From a checkpoint of a small image classifier: 38949 training examples.
Rows from block 5 of a small image classifier, named by matrix and row number. Rows with one number within an expert belong to one neuron, the router's apart. Each number is 128 + 32 x the weight over its row's rms, rounded and kept within 0 to 255. All counts start at 0. Numbers have three digits each.
After each expert's rows are labels from the 100 images, of 14976, where the router gives the expert most weight on average: "strongest on" is what is common among them. Only what is clearly more common there than usual is listed. The data: photos of plants, animals and fungi (iNaturalist).
# router: router (model.blocks.5.mlp.router.weight, 32x160, trained with AdamW), inputs 0-159
# up: expert up (model.blocks.5.mlp.up, 32x32x160), inputs 0-159
# down: expert down (model.blocks.5.mlp.down, 32x160x32, transposed), outputs 0-159

# expert 1
router.1:133131121073175082133159124125137127134140175114136149148178153158135112098167129181103130110195122059077117091132115126117172162145180112098149163130116140154107122089075139062163166135172168131126135157068105122165120117107097099103136149165139116118113102111180152171136187174123115119109146106112144177138163077094149187111179152135112109121155164149164123075160172087089110113126119056141082108212110136136143108099079103063190085164112171071192115136142080103107163099096122
up.9:101052140152169075178145107124145124082120118111103148163100163155100136137122030199070121103120124174139042102111111073134133110149145112174147137101146119128092158055090180115162094150154122106132108177148160102152112164119145124138113119159150111117116131086148145113139145152202115179151178133095028146107115128133121167155158180154102094110138143130111096198174090103119124093160152060108170096138122138121139156124118088141140136115175077149106146152140169106121206122138101
down.9:103132132092088129062091143085130100094146209098095150167150114097083133109184065103138182102105111158131144154154144125131086074111125189142165154112118134136152109120118119087162155164134129092102127131176070117145081184127109149070114171125148126150152133094083085123080114141137104130132090145130122132153200094118129134148115048150125115186091096132173111115149170155213146149153089104133119134112093125103191088162130160223096141186150188123111114128106111136185132140101175
up.10:140170123138159120062155139124172115153050151130174125098140125105133096201187120071134177184107131100083128124181135159159117114160175127075154171116154121160091144143102077125135125105153113132114182122100130112105146105151123128105131085136155156128087082167083117180138185148136152130077091136089185120145133064142087117106181136145152154084140157120086145134093210149112093146122089053185147127170125141137089086108160101115120114110088150122083138128153021156130084137146141
down.10:146198201125141142186114089160151116166104119153099140104067141101072138099088115159128087104118167120126124152120169204093154126107197086187192075136092151073099089116107145107133099156084127165137155146114127144131120143083078120095163178140112143164114144105117139135130103092114135173190116075110072113138093151143139092085141187127113133165123103158107132089047152170098137174099168065102081144118136088153177097167098095113091098162147114119111163169124133162137156116167140
strongest on: phylum Tracheophyta; kingdom Plantae

# expert 25
router.25:101091096095077144078131133117098128099196095125127114176126091104114099162079167099137124112193154103071133108145110172090078130065156099138079099135104111119128169104081150159174116093187142154080164139208100096144180117119180183195117164100102134080125155121098153122168154125138169089156037142166174080147132154170138101084104102169133135129143115157130153161093122109111126153147150164107110128113170095131096186129144179112090167144103104165081112128086168116137122125178120
up.2:073145148136100189099213088120114168138182122123112093123115151045089158170154115156166099181095154161130105134155166101114150086103175144134123170162107122144122101149102162151144141132104118125131126112116133076126143115145163103136067196163139127172110110084163106104117094142080141081148190152129076105061180143171148132105109159131112142144131154111163106180170114094124157086033116082093130108118101218102151137160095098124163207106122101110119149109093074138129110123135112
down.2:068126177079108154113067144083128146128136098154110050168154126189075082073125118160158168114074113118086127119103102117143133139054162131133133098123171149165175117059149125102114109124065133129106136149127159115149161158118112169142138118187139168101127128145108116145174161131121099144153133101185064123096088121132173136097117111120160111162052084087112154142149133130184166120107157149094137197183140148081111111138070168083163102113123155094124122162121132143113126066166213
up.3:092055143151145115128066101069096148111161143109146119156101128134178111136112148091150134130170094152124200143155082127161186157124114073136133052142138167154182092094109147113156155148082155122152116106154138139153180116085148088207146084151122080085134179154089139137110084139138097119158108104202217120129148207108153117105118092160190114148130124142174123160119040082159138132088097124108070097129123130122090123133152119132114149110107105161085106091072149129159112138133140
down.3:078128200139161122072109126193116140179079073143110130140067132113178113119151113072134118118129084170065144160082106134133186033128098115134130116163123082136146069149084154071093167181105161126169092141145127174167121132060074136117183167130108180136078119123151104102116128166147114174128136083129115167120089102103100118140113164168096123120144108105147078087189181135128160148128084130145123129094108121205136109170132152158120127192158134164120146146127099106141090144140145
strongest on: class Aves; phylum Chordata; order Passeriformes

# expert 13
router.13:139087115130107110142111124142208079137183147125159118067118109152182129170093099100106112149136147168134118119205112139130108060118126126070097157112076106159129168056151095147072114108123074127147150146124123157113161102117152160170195173133117168110118130147128089111109156112102152109099121096151156089150070194100139080130101198086177165080141126152131156093084165113115071175119159113079119130142158085140086114155169141175130079166141136152167127168078172102120108154193136
up.0:105067151161090206128125183103137141136167112126136053135112129148174115110083159109154102124059136113161132131148100048167124086111097111133182150127119178144166084128098154128175101104124120145136164114115108128138149133138101126108101124152117114122095142239126105168117145100098155051072044141099137114131198126199138184122123118105141119160145110159127121149151121202145104147111147104142170100126138152112120130131185183138098088085132078138081164100143078151097098187133141
down.0:142141169109138092132132123160078150154142102086163150120069138152154197170076168121138135072177090095206160159098198185137150165128156119055109116154185113121076117080126109124118127178101144132117139160121185110169128177090095126147164135071032136106153137119109068105106147147140105101124130081153116123156092111148114121113131207122081134109087148134141168110166094083048107117139081099125152175116152083144125133176075107137132157105140122146179118119126150161136130126102095
up.1:113090149125124117113099099123127102131133054084127131099160161140118128084152199120113166124158119153132119116118128112143153226152112123106181092160115135154153108094171077174124148090067167130198069113146123104118110108103142057140089094141154114131087214102148095105114158154095142097132157172117172170152102143152118138137166151166204165114119095137084159090058054152124134153105127133178180140149134128112120140121137068141167172104077130118188112128137200108098118137150087
down.1:105080203140148144049068042119117140138098116144107119132123109075188163162103116077106163113095113152166147162131118126220244115093119078140073104143150124137163176163101079116110077161122101140098096146109085150130120149107105149069139164130116113149141149114119127105114133131079147101148152148125118108115138106102153178192094122099105111099158134109168078130169164098085157099153133139107157134113135107147149139137134181140134126140182148116077161119138173217108109129119172
strongest on: class Aves; order Passeriformes

# expert 27
router.27:123146145192134152149138114139076156100081104085120193132121066106115204075062132108153127133102165135148123152188101136140117144132091141133138178165117187147148118142185175134135107148137075165108070123154154143126136110059153168144074173105133127143142085079105088079114104128123176173115110104142089085082090099164113079187111112122079096145114085154178165194143100136138149117151136175106125155105079128086186141087093174129095109091136122149084132137128114154137176087097172
up.0:160129176096145089106047101128094114139228064161083152102131155117123136139113116123119124121193135126151164156137143079165096135117127121086121104129157156199072113162066128165146201080126116137138093121139122117135117154137134118216154126135169084088101113158102122082139105180113125115120103137095077054162171132154093180061129109115125148139112092160141108177150066141159154116128150142149095169141090132137064137140092145134102058103121115148170108186124117095174150163138146
down.0:129093108151139124112136160148184080130109126158120115128155138131152067115100174133114107111138225130130152121046128101126187139137139164106194137056145099135172069196078139114110014162135141120136179092133133086176125163145099147139155160140078203143143114146110154135100165109099129109137092151152135154105134127103135126095094162110133105092130151067175129149097126072166093129106121126133126121128136114145152138104099084034133164051164130119079121123142162143152079144171119
up.1:138148088111108093115117115118150092126227036064136166139064114054112129111117126106126107131147157088148128119131129141110137123156071161167110132132108165072113128138110165123115118132134117151121122112120106075144178107089138164143166153121097107126114154119163138125165113149106104173126170165125046187113109133101180125177133191117129108141113160138111149175123120104177127116072118076074119107142165202187182140057155131153199184166097083075159150117101147126087157122140139
down.1:121147158151120180122022125158068121179146148112141123082107131117113109103143148116112151118121105114134065062147139069172029129122166080119164068138095115145113128121122101126088199136148160176045108137095125114121118108132104068094108129167092123111120130153133129136123143126138158116151163207120159159123161164126131127080169125093102132164187092161170129117090158130133148086201117113106191102194109104155129138109068105148058110135160135116149124133157130176133121178154132
strongest on: phylum Chordata; class Aves; order Anseriformes; family: Anatidae

# expert 8
router.8:144096115108165116113135112162143086139079167129117104181166191184177095159172140099105129175180135123122152137107087099120134110087114145096114167113115080099172180076134099146100150079098123126185115147122145154128085110176124180139085134129165140084126144124143092186103190116119109094104144093176163139128160145103156116124134136137129105145163103088101110098105169090147052086080192138172128084147143086117056162103162131100159062154141186121114038129146194120120118121159162
up.9:132115100160087063155103128124164132111061176148139122136089114134096121136167117114106138151143105180090146134102162126122112143079125152128106141102109118203107125128121096186142083098105145119105111165118123139125157110117111086139094093171178094142129170124178049131110204122166166152094171082125099150145172094119155127141108148132091094116135152115141119181123200197079160214195041103133139094128075131127109166161124078099078148157156156075139128120059160172127127129148103
down.9:123162207137113104176116160132114088127114106095150095124144098161076138100177163127121085171030124112127134163145119057180136123070118134115138136149115170061111126126114111109100092119124122146156131138178214147163131147215099132123208167131144133072086148144037161115098125119135176109133103126110115153135065102113088111131139121148154156172143137100091118090099110133160166149170116139105140123161107118135130138137161124122101098211103097129111145137105180140111089196182084
up.10:133139177135082181125155127164092140088103132070127142111112162114150105087105130134115208156114130130098124088130187115072141172119175144136159128127151057173133089116113113103146143167174146137083152151108172080114084096128096096127091158095021117092097195139106162116077117191147115123126083102159112158169175116222148086166139171174133172147128092157110130144149124089161105159155133147117181092113139138114139187120169105157083118117127115132096130078105132081116077122094115
down.10:135121131095100088117096164147145084091147147102053167099161113111072121117087151102107092118182145125118148177097111152132116108163208113157127127068091146130085191091076098174114101167101127093093128169114080166101174133069139152086118112181094149115154191098159177094130150192134181130111138137125127181115129103157162063142080177121142106088123139080138149139106134126136227161107171096100071144110121169133111109132132148162122133127113164213143142098119121138163141123148151
strongest on: order Lepidoptera

# expert 17
router.17:106174090156080154096172117144133178142085048135127050159160103085133120123152138085120128130126147149111151093193114064119164089098096168057111170117105138117146089133098135154176114169173129161199097088106149095102169152177039152107105138093162124106080160123160150118112159073138170088120117133085145131121192093102132162110147080119145100110142194147105114131144122151145134128076153171165160126117146140101124175178098115133160146115087133159086136111082169069109094142113099
up.9:086174099101139161115153143110178120093090169114140124142157129162153143078161166168162118146112106137094113100137116133174133090095125084108149128145095146167158135140082155135092173079065116123158080086131174089135184114176156148144142123142086132150101121143128068093059159155135128019117161130165105112108124148125112209123104101135112155157169091165123148159181105032161146104109192108136105103145133114106141160114054183156175063152115159103131092161093097134117099122145125
down.9:184078137126182112149145185146144195066094151137056161121166095117087099135121110126105141100094126067138132149091132129090084095072145112156149137150089128099161128114200127101144100184135094083109148106095101177173151163089150136137112145131109108132136148092086152058162120146139096157101128128157155169124081125122175192173112129126086096058142148177154110099103142127167126137160099115091127154148119164140122094141183130070156124183192063068141128160163071136091163124146128
up.10:090161151099113141153185144108104135117120062096080111165112124101104140143117156155157138135113138110111146171073115141142142156156132097167149073142122165132138155097122138122142130213140154119176148131103149045147083071125116090129120106162150066116093149132095173085125128102166112207154049127094049096151114188130137156167160125083104127119149172078129089162128125166174128187145115131039092128114112155154201120147062104112167176135138092125146149080117093134156149134155120
down.10:153125157140108117140125160103172092064157089119180131155084093106093116147119130125145082072137117183091157182203147125078090178120147098159130153060156119164110143119081092096082080144118165165079134192137123193157152112093204135119152136196090171109137122107052092153113159141066153156100110117153109131129156105122155109126124123155121123105151084153072126124103126099137110097142172192175126146107135180143089081119131119105117155141165132114138126187200177116094110092142108
strongest on: phylum Arthropoda; class Insecta; order Coleoptera

# expert 10
router.10:107180090090148160154114173178112180104133055158135112109160161104113147126100133153133112120148142079166126172078128084154126138177105137114124122171100107114143101175122150088158106137136168144159187106104126154085091154163090144063050091115136080106136173136104180105077066146140133163124079135105154167086098136116113123089140107153154092163107112110114129112135097166123166122112181146183095092147083177163137157069095149094209166089054112117100122094161191144119118148098095
up.0:119090125118134119142178187090141095109173149105141075133154088139125129135134197107146083145090098084111138077126114116132126101139076118165082185105168138077176097176124126116126134177113100113098129122114094142166153170128134165119122109102128134113177059154194066155141169120097097115123109110249130183082136146187153093076154114133138129124067127136156154145085101095048126117154131107117151122203172105122143104100140148191112115160156169161151157080167163128116119148105119
down.0:090144076134138101109128103130150152113165128121140209123089148113106111120127162149130129107121071198148119091166093109139133084143152107125062110169164108168156142123122118126117094102139185136061175112175203102155085120155163110162175174108154111131167100194138160118158114133045107080149168153097110088084195140128113148084142124146144126143171138155089080137115207178126133161104111168104105082097097142122130137139167111126081118133181116130122114138153066114029130102089122
up.1:096069120172123121082124117100114111133168082170106090107133118172167054135092142135106114079104135142174158120182113139165157118077138119098176052124118137112136167166148120131154112098099125119143166121103119103116131136129217134131091117122158143118137134109113092179139099146118177028107057132143158124095165210189116119138198101113152145106118141078089143102103107083065131090102146130155197103102170173111115125118183183099173138143153132140128138125131202127123112165145166
down.1:152099119126161117132134105123167111162161128140140139118124137149090114120060090112144090162149126149105207102134097120141187124177104146093117111204135148216110105157118146194133101160126147198108115137143123161144156077106117080094125075122130111128102090140172124153157150125099113133155168010091091052167086130150137089158123090148122100153064157155083191132151167184119090105151161104149096080138075112108125112147119128120128168130131065167154168158133150152146116073152116
strongest on: phylum Arthropoda; class Insecta

# expert 11
router.11:135081100147152084128155149108182113119119135135118096157100149123103130183155178140136145101128137148121131081074189175132076055087088189177155165106085103126094161182139115184133096134079100038191091103172099137124147167139160062106102155152207119140161132124181146133092113135126099139145131119124083193124165135106162175085184115169146093117117085090117135083157148183118154088174112106140104081121120155139116096139104160124108118155140096140100103160159089099108095159103096
up.0:094088149146105117142082123072142094108184124100147094151117110137125164138141164141138162128137101119168114113110173154182132130053107099139160041108136086150171113196152114131070136071129122115102096104171112074130115111138169112140127129225146101144141132157190123188156109138158104128159143121144065142078163169117129115119154101090156105187112154125142108149134171097197131122148101063136115051082146145123205141114128126110138070131116128096165115149079180141148140061087123
down.0:139167125107199134115099141144136144119082146155151148124125179087125124208086109137159179123171114134114132120054124155111113183160119137047148140149080143124101084089181160059126157134117098145109144159105067116110144174131166126133151121103140140156147080160084151152083101142072126173078164142087093172170121120117140119097151110074101107048139155131092146033121121059109149137118134108107173103164152129172120141140058098173146130139078115154143169147115087156138136106181127
up.1:107104185133069141137149135139107101121100155115148078150086121100135108128123141125078147178174087090150140114077138161152132126064149164178177158141164140158117159121120118155080162117093131066154134183191134074112078160108119143140072145098106069128181132154155139138119175107174060167121063130187116140085148106123082161047130120167117098186171126165118142099161088152076118104120152127138139123152174081070141124140157179171152117137177110103139166130136134098095059111105142
down.1:133139133095133081149118167139154112127143119070082140145099149094128166133093143130183147153108128134105159149057167126108163072208130090150134129074054104138214143110136154155124129144068129146143136170162120140060177116126190144157072139164137081147092110135106135132141078120153178133084103180123122114090162103125136101179136070127124135191142125221107085077134137103191142132122152134084128155095130132139101124158142126127106129158096094192120081188094103147144105105100067
strongest on: class Insecta; phylum Arthropoda; order Lepidoptera; family: Nymphalidae

# expert 24
router.24:158095138108123155131131082075168143127086134114161147124107159135083126144139193132149167150127120121092097085114127154083156145132127108113084122113166124186084165077064103105171138168164178120084130068143113158125083073074117101101148186096093077105101156097076197144160103135167080169128050103157127158185150100095093186104194145183163174100163172154124135122115115120130145126185129145129081105116128111095098101147144141159168079149146125124099177105094070125149102149123155
up.0:134141090160157165152130135122163113127059175136108168123144089113132183105143126086120085122111126122093098158100151117133107121121145090077148113097120109152114125146136141167100155139129134132154088097082073097126085128135098096123109203113162116089144111077141135125061098113181127163116124063175187125117158164092156155155151135122172073108110108188184156096096160115124117095164194105200112107115161229131126102086130130077178126139101102105112066105163194091139172165143193
down.0:102128142138087132159117134092126216098120078149124129149168139112132127149199136100131179155069082138157196173130119065130081116121132083097130108133158119141096115141206198117094120157137156126133110160135130125107096122096102101139097123188109098147087116156103059108103149188156087121141059176139156189146134106149146149132132114136064120104143167140188137124146080168159037155115125099143132106171185073133131159143111085218104144111115109098094103081124150113127105119144134
up.1:114098110102124095133174141134201124164151136089129192156128158086157147146163136068118097116114141140089127116142092117133122184096144168159149125089080133124166158059146147216145137136109107146129133125130108120093174087145104061237124111156178157134119081138108127120104133094071212126134171142105126133111097142115182146092095138153196139132168105074136142167103121056132080125177107099162087139112108116095109096094130090093125136113101105100101073127144139155183146163191143
down.1:134123080074173181114059131092115091075093126096177187129157098132123107156111126099103122128204113135114136188101120166104169147131143175110228123157081151138138136125121109120120105167118108136182105103203132082056114165151168163173113167100122111107157170136104123150108095163156111119096167062109118116100110143186127137138088142113108171094096181177114172090121064123100150146128098152103104153108048161141140081126147110118104152161178166118107115112151141112094168138085120
strongest on: phylum Tracheophyta; kingdom Plantae

# expert 15
router.15:137139132156136129135070086099136075130170055110164172091079084092109150151112091117156124076121148122142090094163113168154112134079141110153140096122151155169152086150136145093100172134133069186135170064163141099130168092066146142178187164120102127097151119146115122110133108165105139140119146109121080069177076108143154081176114141112135171104105086175157125156072091055180171182169096148071108133112086155088170097171180120157137159149119118167130137167122105171122155101145143
up.2:085145077163114072163181099120157122132131185133101088124104175088165150131098143160157135126105121084166172144092143149181069173133160091112108138133121146166191118185098097088115123175053148152114147108118150132115094112114158208158127157111129092144180165103171127170069083155153114119129103128065108170100131078131093156091102078082160191136159121062117104104092144077093134135075090107128135175161147121127147092138166177143135067093129094170138154113121122163115146133085132
down.2:163078199137118105158134151130145128145151108127152121192097186144158146091105186107118133130144164126133168084138087105158141158121173108120112067163105101151107154131079074159142142167153158144110156120106173161155103133037159119128118083103153107113084101128154134141225174134098186131104129117108126155130094137121093109120127122161108173127175070123107128172133115138064144177099115067122108170174114147182085122083079085115122144045171142104053111124145134134170092121144079
up.3:180114120165166189082159127156137111173144048138124136113119109128115141132119127101142104145141093101150105133215124122123086178139102158101133112156121141170152188148114087152153160121121110113136062084135150146119121124151132164118199154119022146147073149110093118118094150138178109056094097129078098155150188142132170167117198099160116141160113096175122138092100138146144106084079136174189083087108099111095124051104155085172125098161107142068131146139113146137135109135130175
down.3:125151189154084089157132106109137167059150136078115123121113182182147084101150095156089121126139138133127122113111139170155130110095104161079079124176108158101217150118122138140117079084108145148111085186138121146128122153117057168088111167199123121121111108134144102084132158126168143128184135138125115115057123095138117181137118127126170102120076116173148070139104115164133162047177176147146095139152069110120148114156114154152111108183186193054120119112154125094162146067136104
strongest on: phylum Chordata; class Aves; order Charadriiformes

# expert 3
router.3:128133131100140120105062149135105132147103180157089088095106170145128116115127179085117120163121143097104110139100127142125088160144153137157074150124096104204192113151155115103147152112145143090147131121087149165088089140093140132156160104125077129143164143139153141207173117145118082174120100081069162158161159129153102188126156136087104158121115074100097159100151156171053178148133076126190098090177182088111136129109136137171076057146107134081212144127132086156149068126142156
up.11:156146068185109151143152137067147152167160086164122158115161098074088175116080112128123122147150146109152181147134153180088165097105096119158120108099192165112130082163075128212152166103158122141120149188113105136155090084104160166101200107069101088140119156204175165121172116140081111090113128138126078144107124122155140065114131094143118140160121165129115144149164133094126096114114117183077161111069084090111118163106115099178112173096154118156155135171101128115108090099072127
down.11:100118153176121107099094137103143104148113114118122121066129165134161153106142132109126102135144110123113166179117086075134175053143163130152195104099119130220121117133140130135117135141092142097198154169162093154186161124140165158115151099143167115114052099135173112069172156186105109156104120087191105200126081116146108120085109139158100146111219112209145104119099070125135074111089124130126142158118112129155155122116123107170153088135148161163093118141096083119078161120064106
up.12:153087130107165099110157147120140105137188128086138127150146127183100202129107112056094117091088177119114160117099113077133148121153115102154137160099024111103173102116097149138058161121164108183177180105103105092095107162113135184194143148081175082140126170172155112167162088121140134121159115223117113147157152112136082121130122113106130152141163136154136071140147136104122144122207158120173152137051100155108093118105128107113146108112153138071092106146110080107158106111087130
down.12:105127144094170112120107071123088074145083167150166106129133161104104117078091151167102105106081137110101201183166135111142076109126135206131122126106151126172123111100135021119114092112084137085129097124137151128173119119114156125099168149163092128104158158109123122095105154218104136109150123158158185189103160108137164074160130133104146120146125111138165164137120121123089156167125073097173134117172110137155138140145110190154065149157110164143076048141163173079081152105103162
strongest on: phylum Tracheophyta; kingdom Plantae; class Magnoliopsida

# expert 7
router.7:096142148185109175148087123110124156186100151084179170149116111113121188071149113092135115156096112103166183160168138068182096132107107175136100128150097111162162066095177168166130094117133093178126074159069156175089099135159135132136138103090124145137088164099112135164132090113120133117152178159149102107111093102122109140149096116080119153107118111112122114176169136165182069098051125153111195142100121099132160106113165073157155102162068105088147123150085057145169130091146153
up.0:123139190107118117151062131132103125117135114205093113144106143152118096115073127109132184175185103120109094117099112177189113141082051154134157099147137152112203126075107111133180190134146120174110092140120166155162121122139172148118118115054116132070140139187118064125141147137181133132118046105136136134149139120193112132138183077086129132133115073160088108123119107066166093105093171142129082119132170128105071111082139099176135106169109194166153166135109127130129141158120125
down.0:105112122090110163148128097146166186110133171150154124095174106074126145083092155127137156080087150121160116089096167144066151169064110147203055072063133115141133111115174164155144077113146129102124097182180084059156156090110096140156125182068157187167064144104167210160124114135111150104065129148120176094132083180163145072122133133086150109141169126151092123130099118146127084122099124124143125142098132095146106114135160130112169126140109144158180140100144129111154136097137088
up.1:077151081112103162102113095110119141101149141222160089107111147127135120122152124080123135120176122102098141155114115093114080094114146081105113113110147118185099120172087131155217125076175134118133136107186124094089153140173145063087154129145119065142124144175087157099147123147135083048121118153061190125136168102120144162175110108089107181142146179105060111144195095202106187175127127094118156143158162150118091150125116162150132133106082153149157115127123069148151153130126144
down.1:126093085191062138110097130150172118150143115140187138171135169107151147106143144162151175129062129102191124125059111148126136093110113086150117167188141168161122123092152079128137166172141130097137117158078084109107164092134153118105112096129132109106100149096110097122134125143110131151160106105152073107139123177141122148226126149077118112057142178116107188126102162116193169139121112022132132115105159100123110106175128129095136134107160116074150138073110148175075204170119126
strongest on: class Mammalia

# expert 28
router.28:144114115080154151145206093090134121121125149129105190093067120137105152160163083161154162134120122158078153112092130076128147164085180085102183094173135089136076106175113107147112153164060162122156125173146083027157130127138071066089137156188114083186113156126134131157123098146106098125147182142160130141114116164115149122124134102109187114138110155099107116117133163126185117090185095112089128089170104168100129123149088107078178176057129133083135139153107143158131155136123155
up.0:119105095071098091083060182154183142119168171145085142131177184130137112144131131187104130098113104131185140176133104107150156143199106109096108131122114119141132134189143135051136119103165113128103116137120096133111070085165083151116137129148194112085135095111174146156096187113134170054100141108151184164158123057144163138101126117099166105099144120151129101057114208154092090089159081098113166154139147109153145136096199112095116156156084149120135135166118140108132123164089112
down.0:099091149130108155126167148142142137109089173120100169149134080090161091149080112066192174098183092086144107177152149087143163151109131192067169116148090149103105122144117126117116128101131147090100098099050063165110099128116155106168109147106149113129064151092106178082153077136096159092148093157178127150150153201107157170150176089084166191097114121138136134104149166124163124161119110116072119074103110158138095172131156139122161169128157113093138130190138141109162057118102142
up.1:130078124104137075144108146139119143151120148133112216177075068148154110140053124149122141135130092082151189121152118124081100129136215134174077140141208213118132193099160132097095106128180124126118176109152137139151115101120140076161139056118172129107128129128133168143139144070123121106155103130159134126163093189153113114127070126107114094192080147138164171151093094184088121086124101138087123152103139085093150120126172108162118152159133096133150174118116115112136067107086089
down.1:113128147124152213153136119070119211165125117108144106127160133126096059120103131151102195149152178127148191094141102158047108157119144106131117114099140092114106098153144071126120173151156136104186110161173219047082092125140069071129139121119139124089134098101109043156143119078115153164170128082108139108133117141097161137103184112139166156079095168172137154118135121154134163131097133113171162089135113133114180138105105116127078141192091098131132098159112120140150138139158092
strongest on: order Charadriiformes

# expert 23
router.23:132180114114091161142173091118129118171116177057135131065097101192189125119142125093128125117100109148097191138089123084078150122147143117114110173129183115135095101128136103121098106175146158165132128157156119069144169101145120177096136068101177134120133083150124165147172092072114088097143173179175166182163115058072129088105122163142157127137167118149173094130124151133164079157107093129074105100146161099133155141164166146189106143184157125107102123087081069089121091089117130
up.0:086115175114124218137105149132172177106229191116093151145088180123117079072093132099114187154129132094083161162122129136128132185129127125147110184133139077147135176080167138135126104073119155138063086081065101100150101088102129102146112151105124083134168106100149082101119155113140144106097143135108122089137089141145154143108076140124121101164174132101147140099209086173122087135062109162141127159095093081117162101106129119160168171154113113173167133103154109129168139145171137
down.0:113111154107128110107110153137139177180198136112107129189131096096083165093106113113113091084150049133094143109160106180118143127176160135149120035158138101127094131165107119182130154164129155126160085120172117158136170182146086123136077131104158110090090169121112097157123103202132150079089115105143175087132183128160122080167146125105083123181136065110171104147122131115155131140139099115128109093072153171135113060125156131123096137134154126076157118089207164131138182196118098
up.1:106166173109133102144134099151203148107166208120136097110134180129176051121072191113088140129139104131130093130141136184132122117152161149097109141123128120174191155045146125097034157132144077138089172144126101166080092069128136119149139107110111146093095139122161100131148150132173145131131129111167120161112105108091086078120085144153137143074164128131155111117161081088111135152111085074109168110140128085106113159147186182164102120095098085164113161167161113159126052166156134
down.1:140079121150123115209100140108111123148106091146068110106197154149099167117141106130208189182111077195151145138101081109092145134105099105147179136109120165108142103146140109161174146097094143112177142083116158172102110145135132124125179078091093123130145107180165116191179093095115155101157134111095111116164094123160070128202143145141126133138109072121133160122112143120140103120207145083122174154140107098118152065139137088107124109118106050106119120206135180092131102079136113
strongest on: order Passeriformes

# expert 5
router.5:099131126099121149172180149163041184106059157165127093173189143153099132144139135125087142141149166104113133129084117116060134126166105126111121163141140088088103104193124078175157140137162183073178109131164116118168063174116149129086114117104125132155181098108168118099140147084116137144073112122102132185109174062147112166119196107135090060141119145112150160075143181163129079109099160126194162108107127110083128170136120099080159144104154137161074104132108164144112129140109113
up.0:138136135070147123166107114125192069107077134122160129128140164135104154071107156183121116200135091118100064147073126124080138115179153151145100203105098116117132137092120135139089114176141137089121167148124104198186096091133144159121169138092133102130175130130119106133071135093198066193114080142207107110115116101150162094126090154105157157176098115132191130119053185090150099085139140177133132080156107092138149118078119136149151097151081123139147181140146093121128112150134121
down.0:141148078123171191096124121041142174096135169145161190155099193138164137100112104131174082131061164133163164099118142121079134145140097094117151135125150184120089117119129158137107095106125134122072092187094102156135155110153119108060103155169129118112143151112102108112063103168123102122082113088112062106171171151100147153172151127097137120149099164170130136118091123142096141157098141132173154154083147119150110139149177125092133093110109096111156118115154195133034157180089210
up.1:108105114137172082125157114124155127104119089182125101161095158071109164174069093079107138125094148185115108140165118132069128151130184128103115109153080126137155145119138147118164173135137118121130080091182121099135127164164099138150184186086093129142130076143144136151103131165120144204107154050072050080120116114119108157152168153099084133106116176113121156172126118080119087168085067104176169122100120079093112185153098135133153141089127122105112172139144150145169224091148147
down.1:129113110079182073122158176152134135109165107138124141109180114119087179110099162149091098165066163108085094140042124077157078134114141077070116066168109170158138128094158175117111084155130159111103143133121092114084117076120161167127186168172159124126127162124132124130068104109115177148100130142151154154121109144119143119105063141167136136092142098156138172087129112102135132022158107124114066153152178143139103125105142116169132135171167158168172121077147183132142182127130072
strongest on: phylum Arthropoda

# expert 30
router.30:191103135158150124171126121151100088159074160131104128127085099182187087137148075126139153165104120142136122119157063084111139123136144105156150099146167116101173187156125071122052128134096146086061136181120175161206137150127110178166169133169096155148106121201083158166134151147120070115159139087179150108139138144102089080176164096081182142123138136124139108075151152123116067100125095132119108175150129107099084078103173128127061085128173157141124148125100130174127104142145131
up.0:145105106095127090059168104095125161176155138119144136118164112097128181106124162070143097174127109066127142103137135170084149111118119097102105076118140119174103126131146143123158125142141164146119133151120097148128160156094128144102139105135068177116064146073170124156142136065139148186090149082120140124190152112138140113107206096101140131075068138149112191108128182118126090170148088090109095088111082172153114145112157130128120163155133196082129061164109195127103157234151120
down.0:102101152136070184096188105175120097110111082133053103130101167134151136099109137162117173140194122138101127071123146082153109121153100157137126136139112116090118147050103186131137151168178143156123137126110133167110142155214112113147112115155147181106171120100163114124097144097131152155163057148195075144159154135080082115167094141128126121177159129100071172117140128120081104130142157179184117138119159113114080179158140098098103099164101089137182069064140130123094141093128186
up.1:135142084128153148074160118131173141108136156115138084169147121128126163152137135127135126170153197194139168100151109107079106132101106112095139166087127091182101131141135126110119102134095113145106111167117144086170155095098136180185139097135090156176176055181143046128034138207133110107120121083128090127146102083176160091150151166163115071098136109173116131116052121083088118129091114143114193111101111119123112182173190115159086080105186124133116153104131124128167121114132119
down.1:183132134184100113072105130143100099160144114121169164103163091136161175128223145092155129203154107097093072164136146150174124140104087119103101176112105146129085137149133127121110105085137139142171122108135059137210101126119137096165120101179160181123086114161107110085127122126139128069123145106085112113146122124121146216119082091088121096151164145064098196137150095083108131106139152086159129135178157138177082125126098119122137138172108124127205110106132128157091107151201093
strongest on: order Pelecaniformes; family: Ardeidae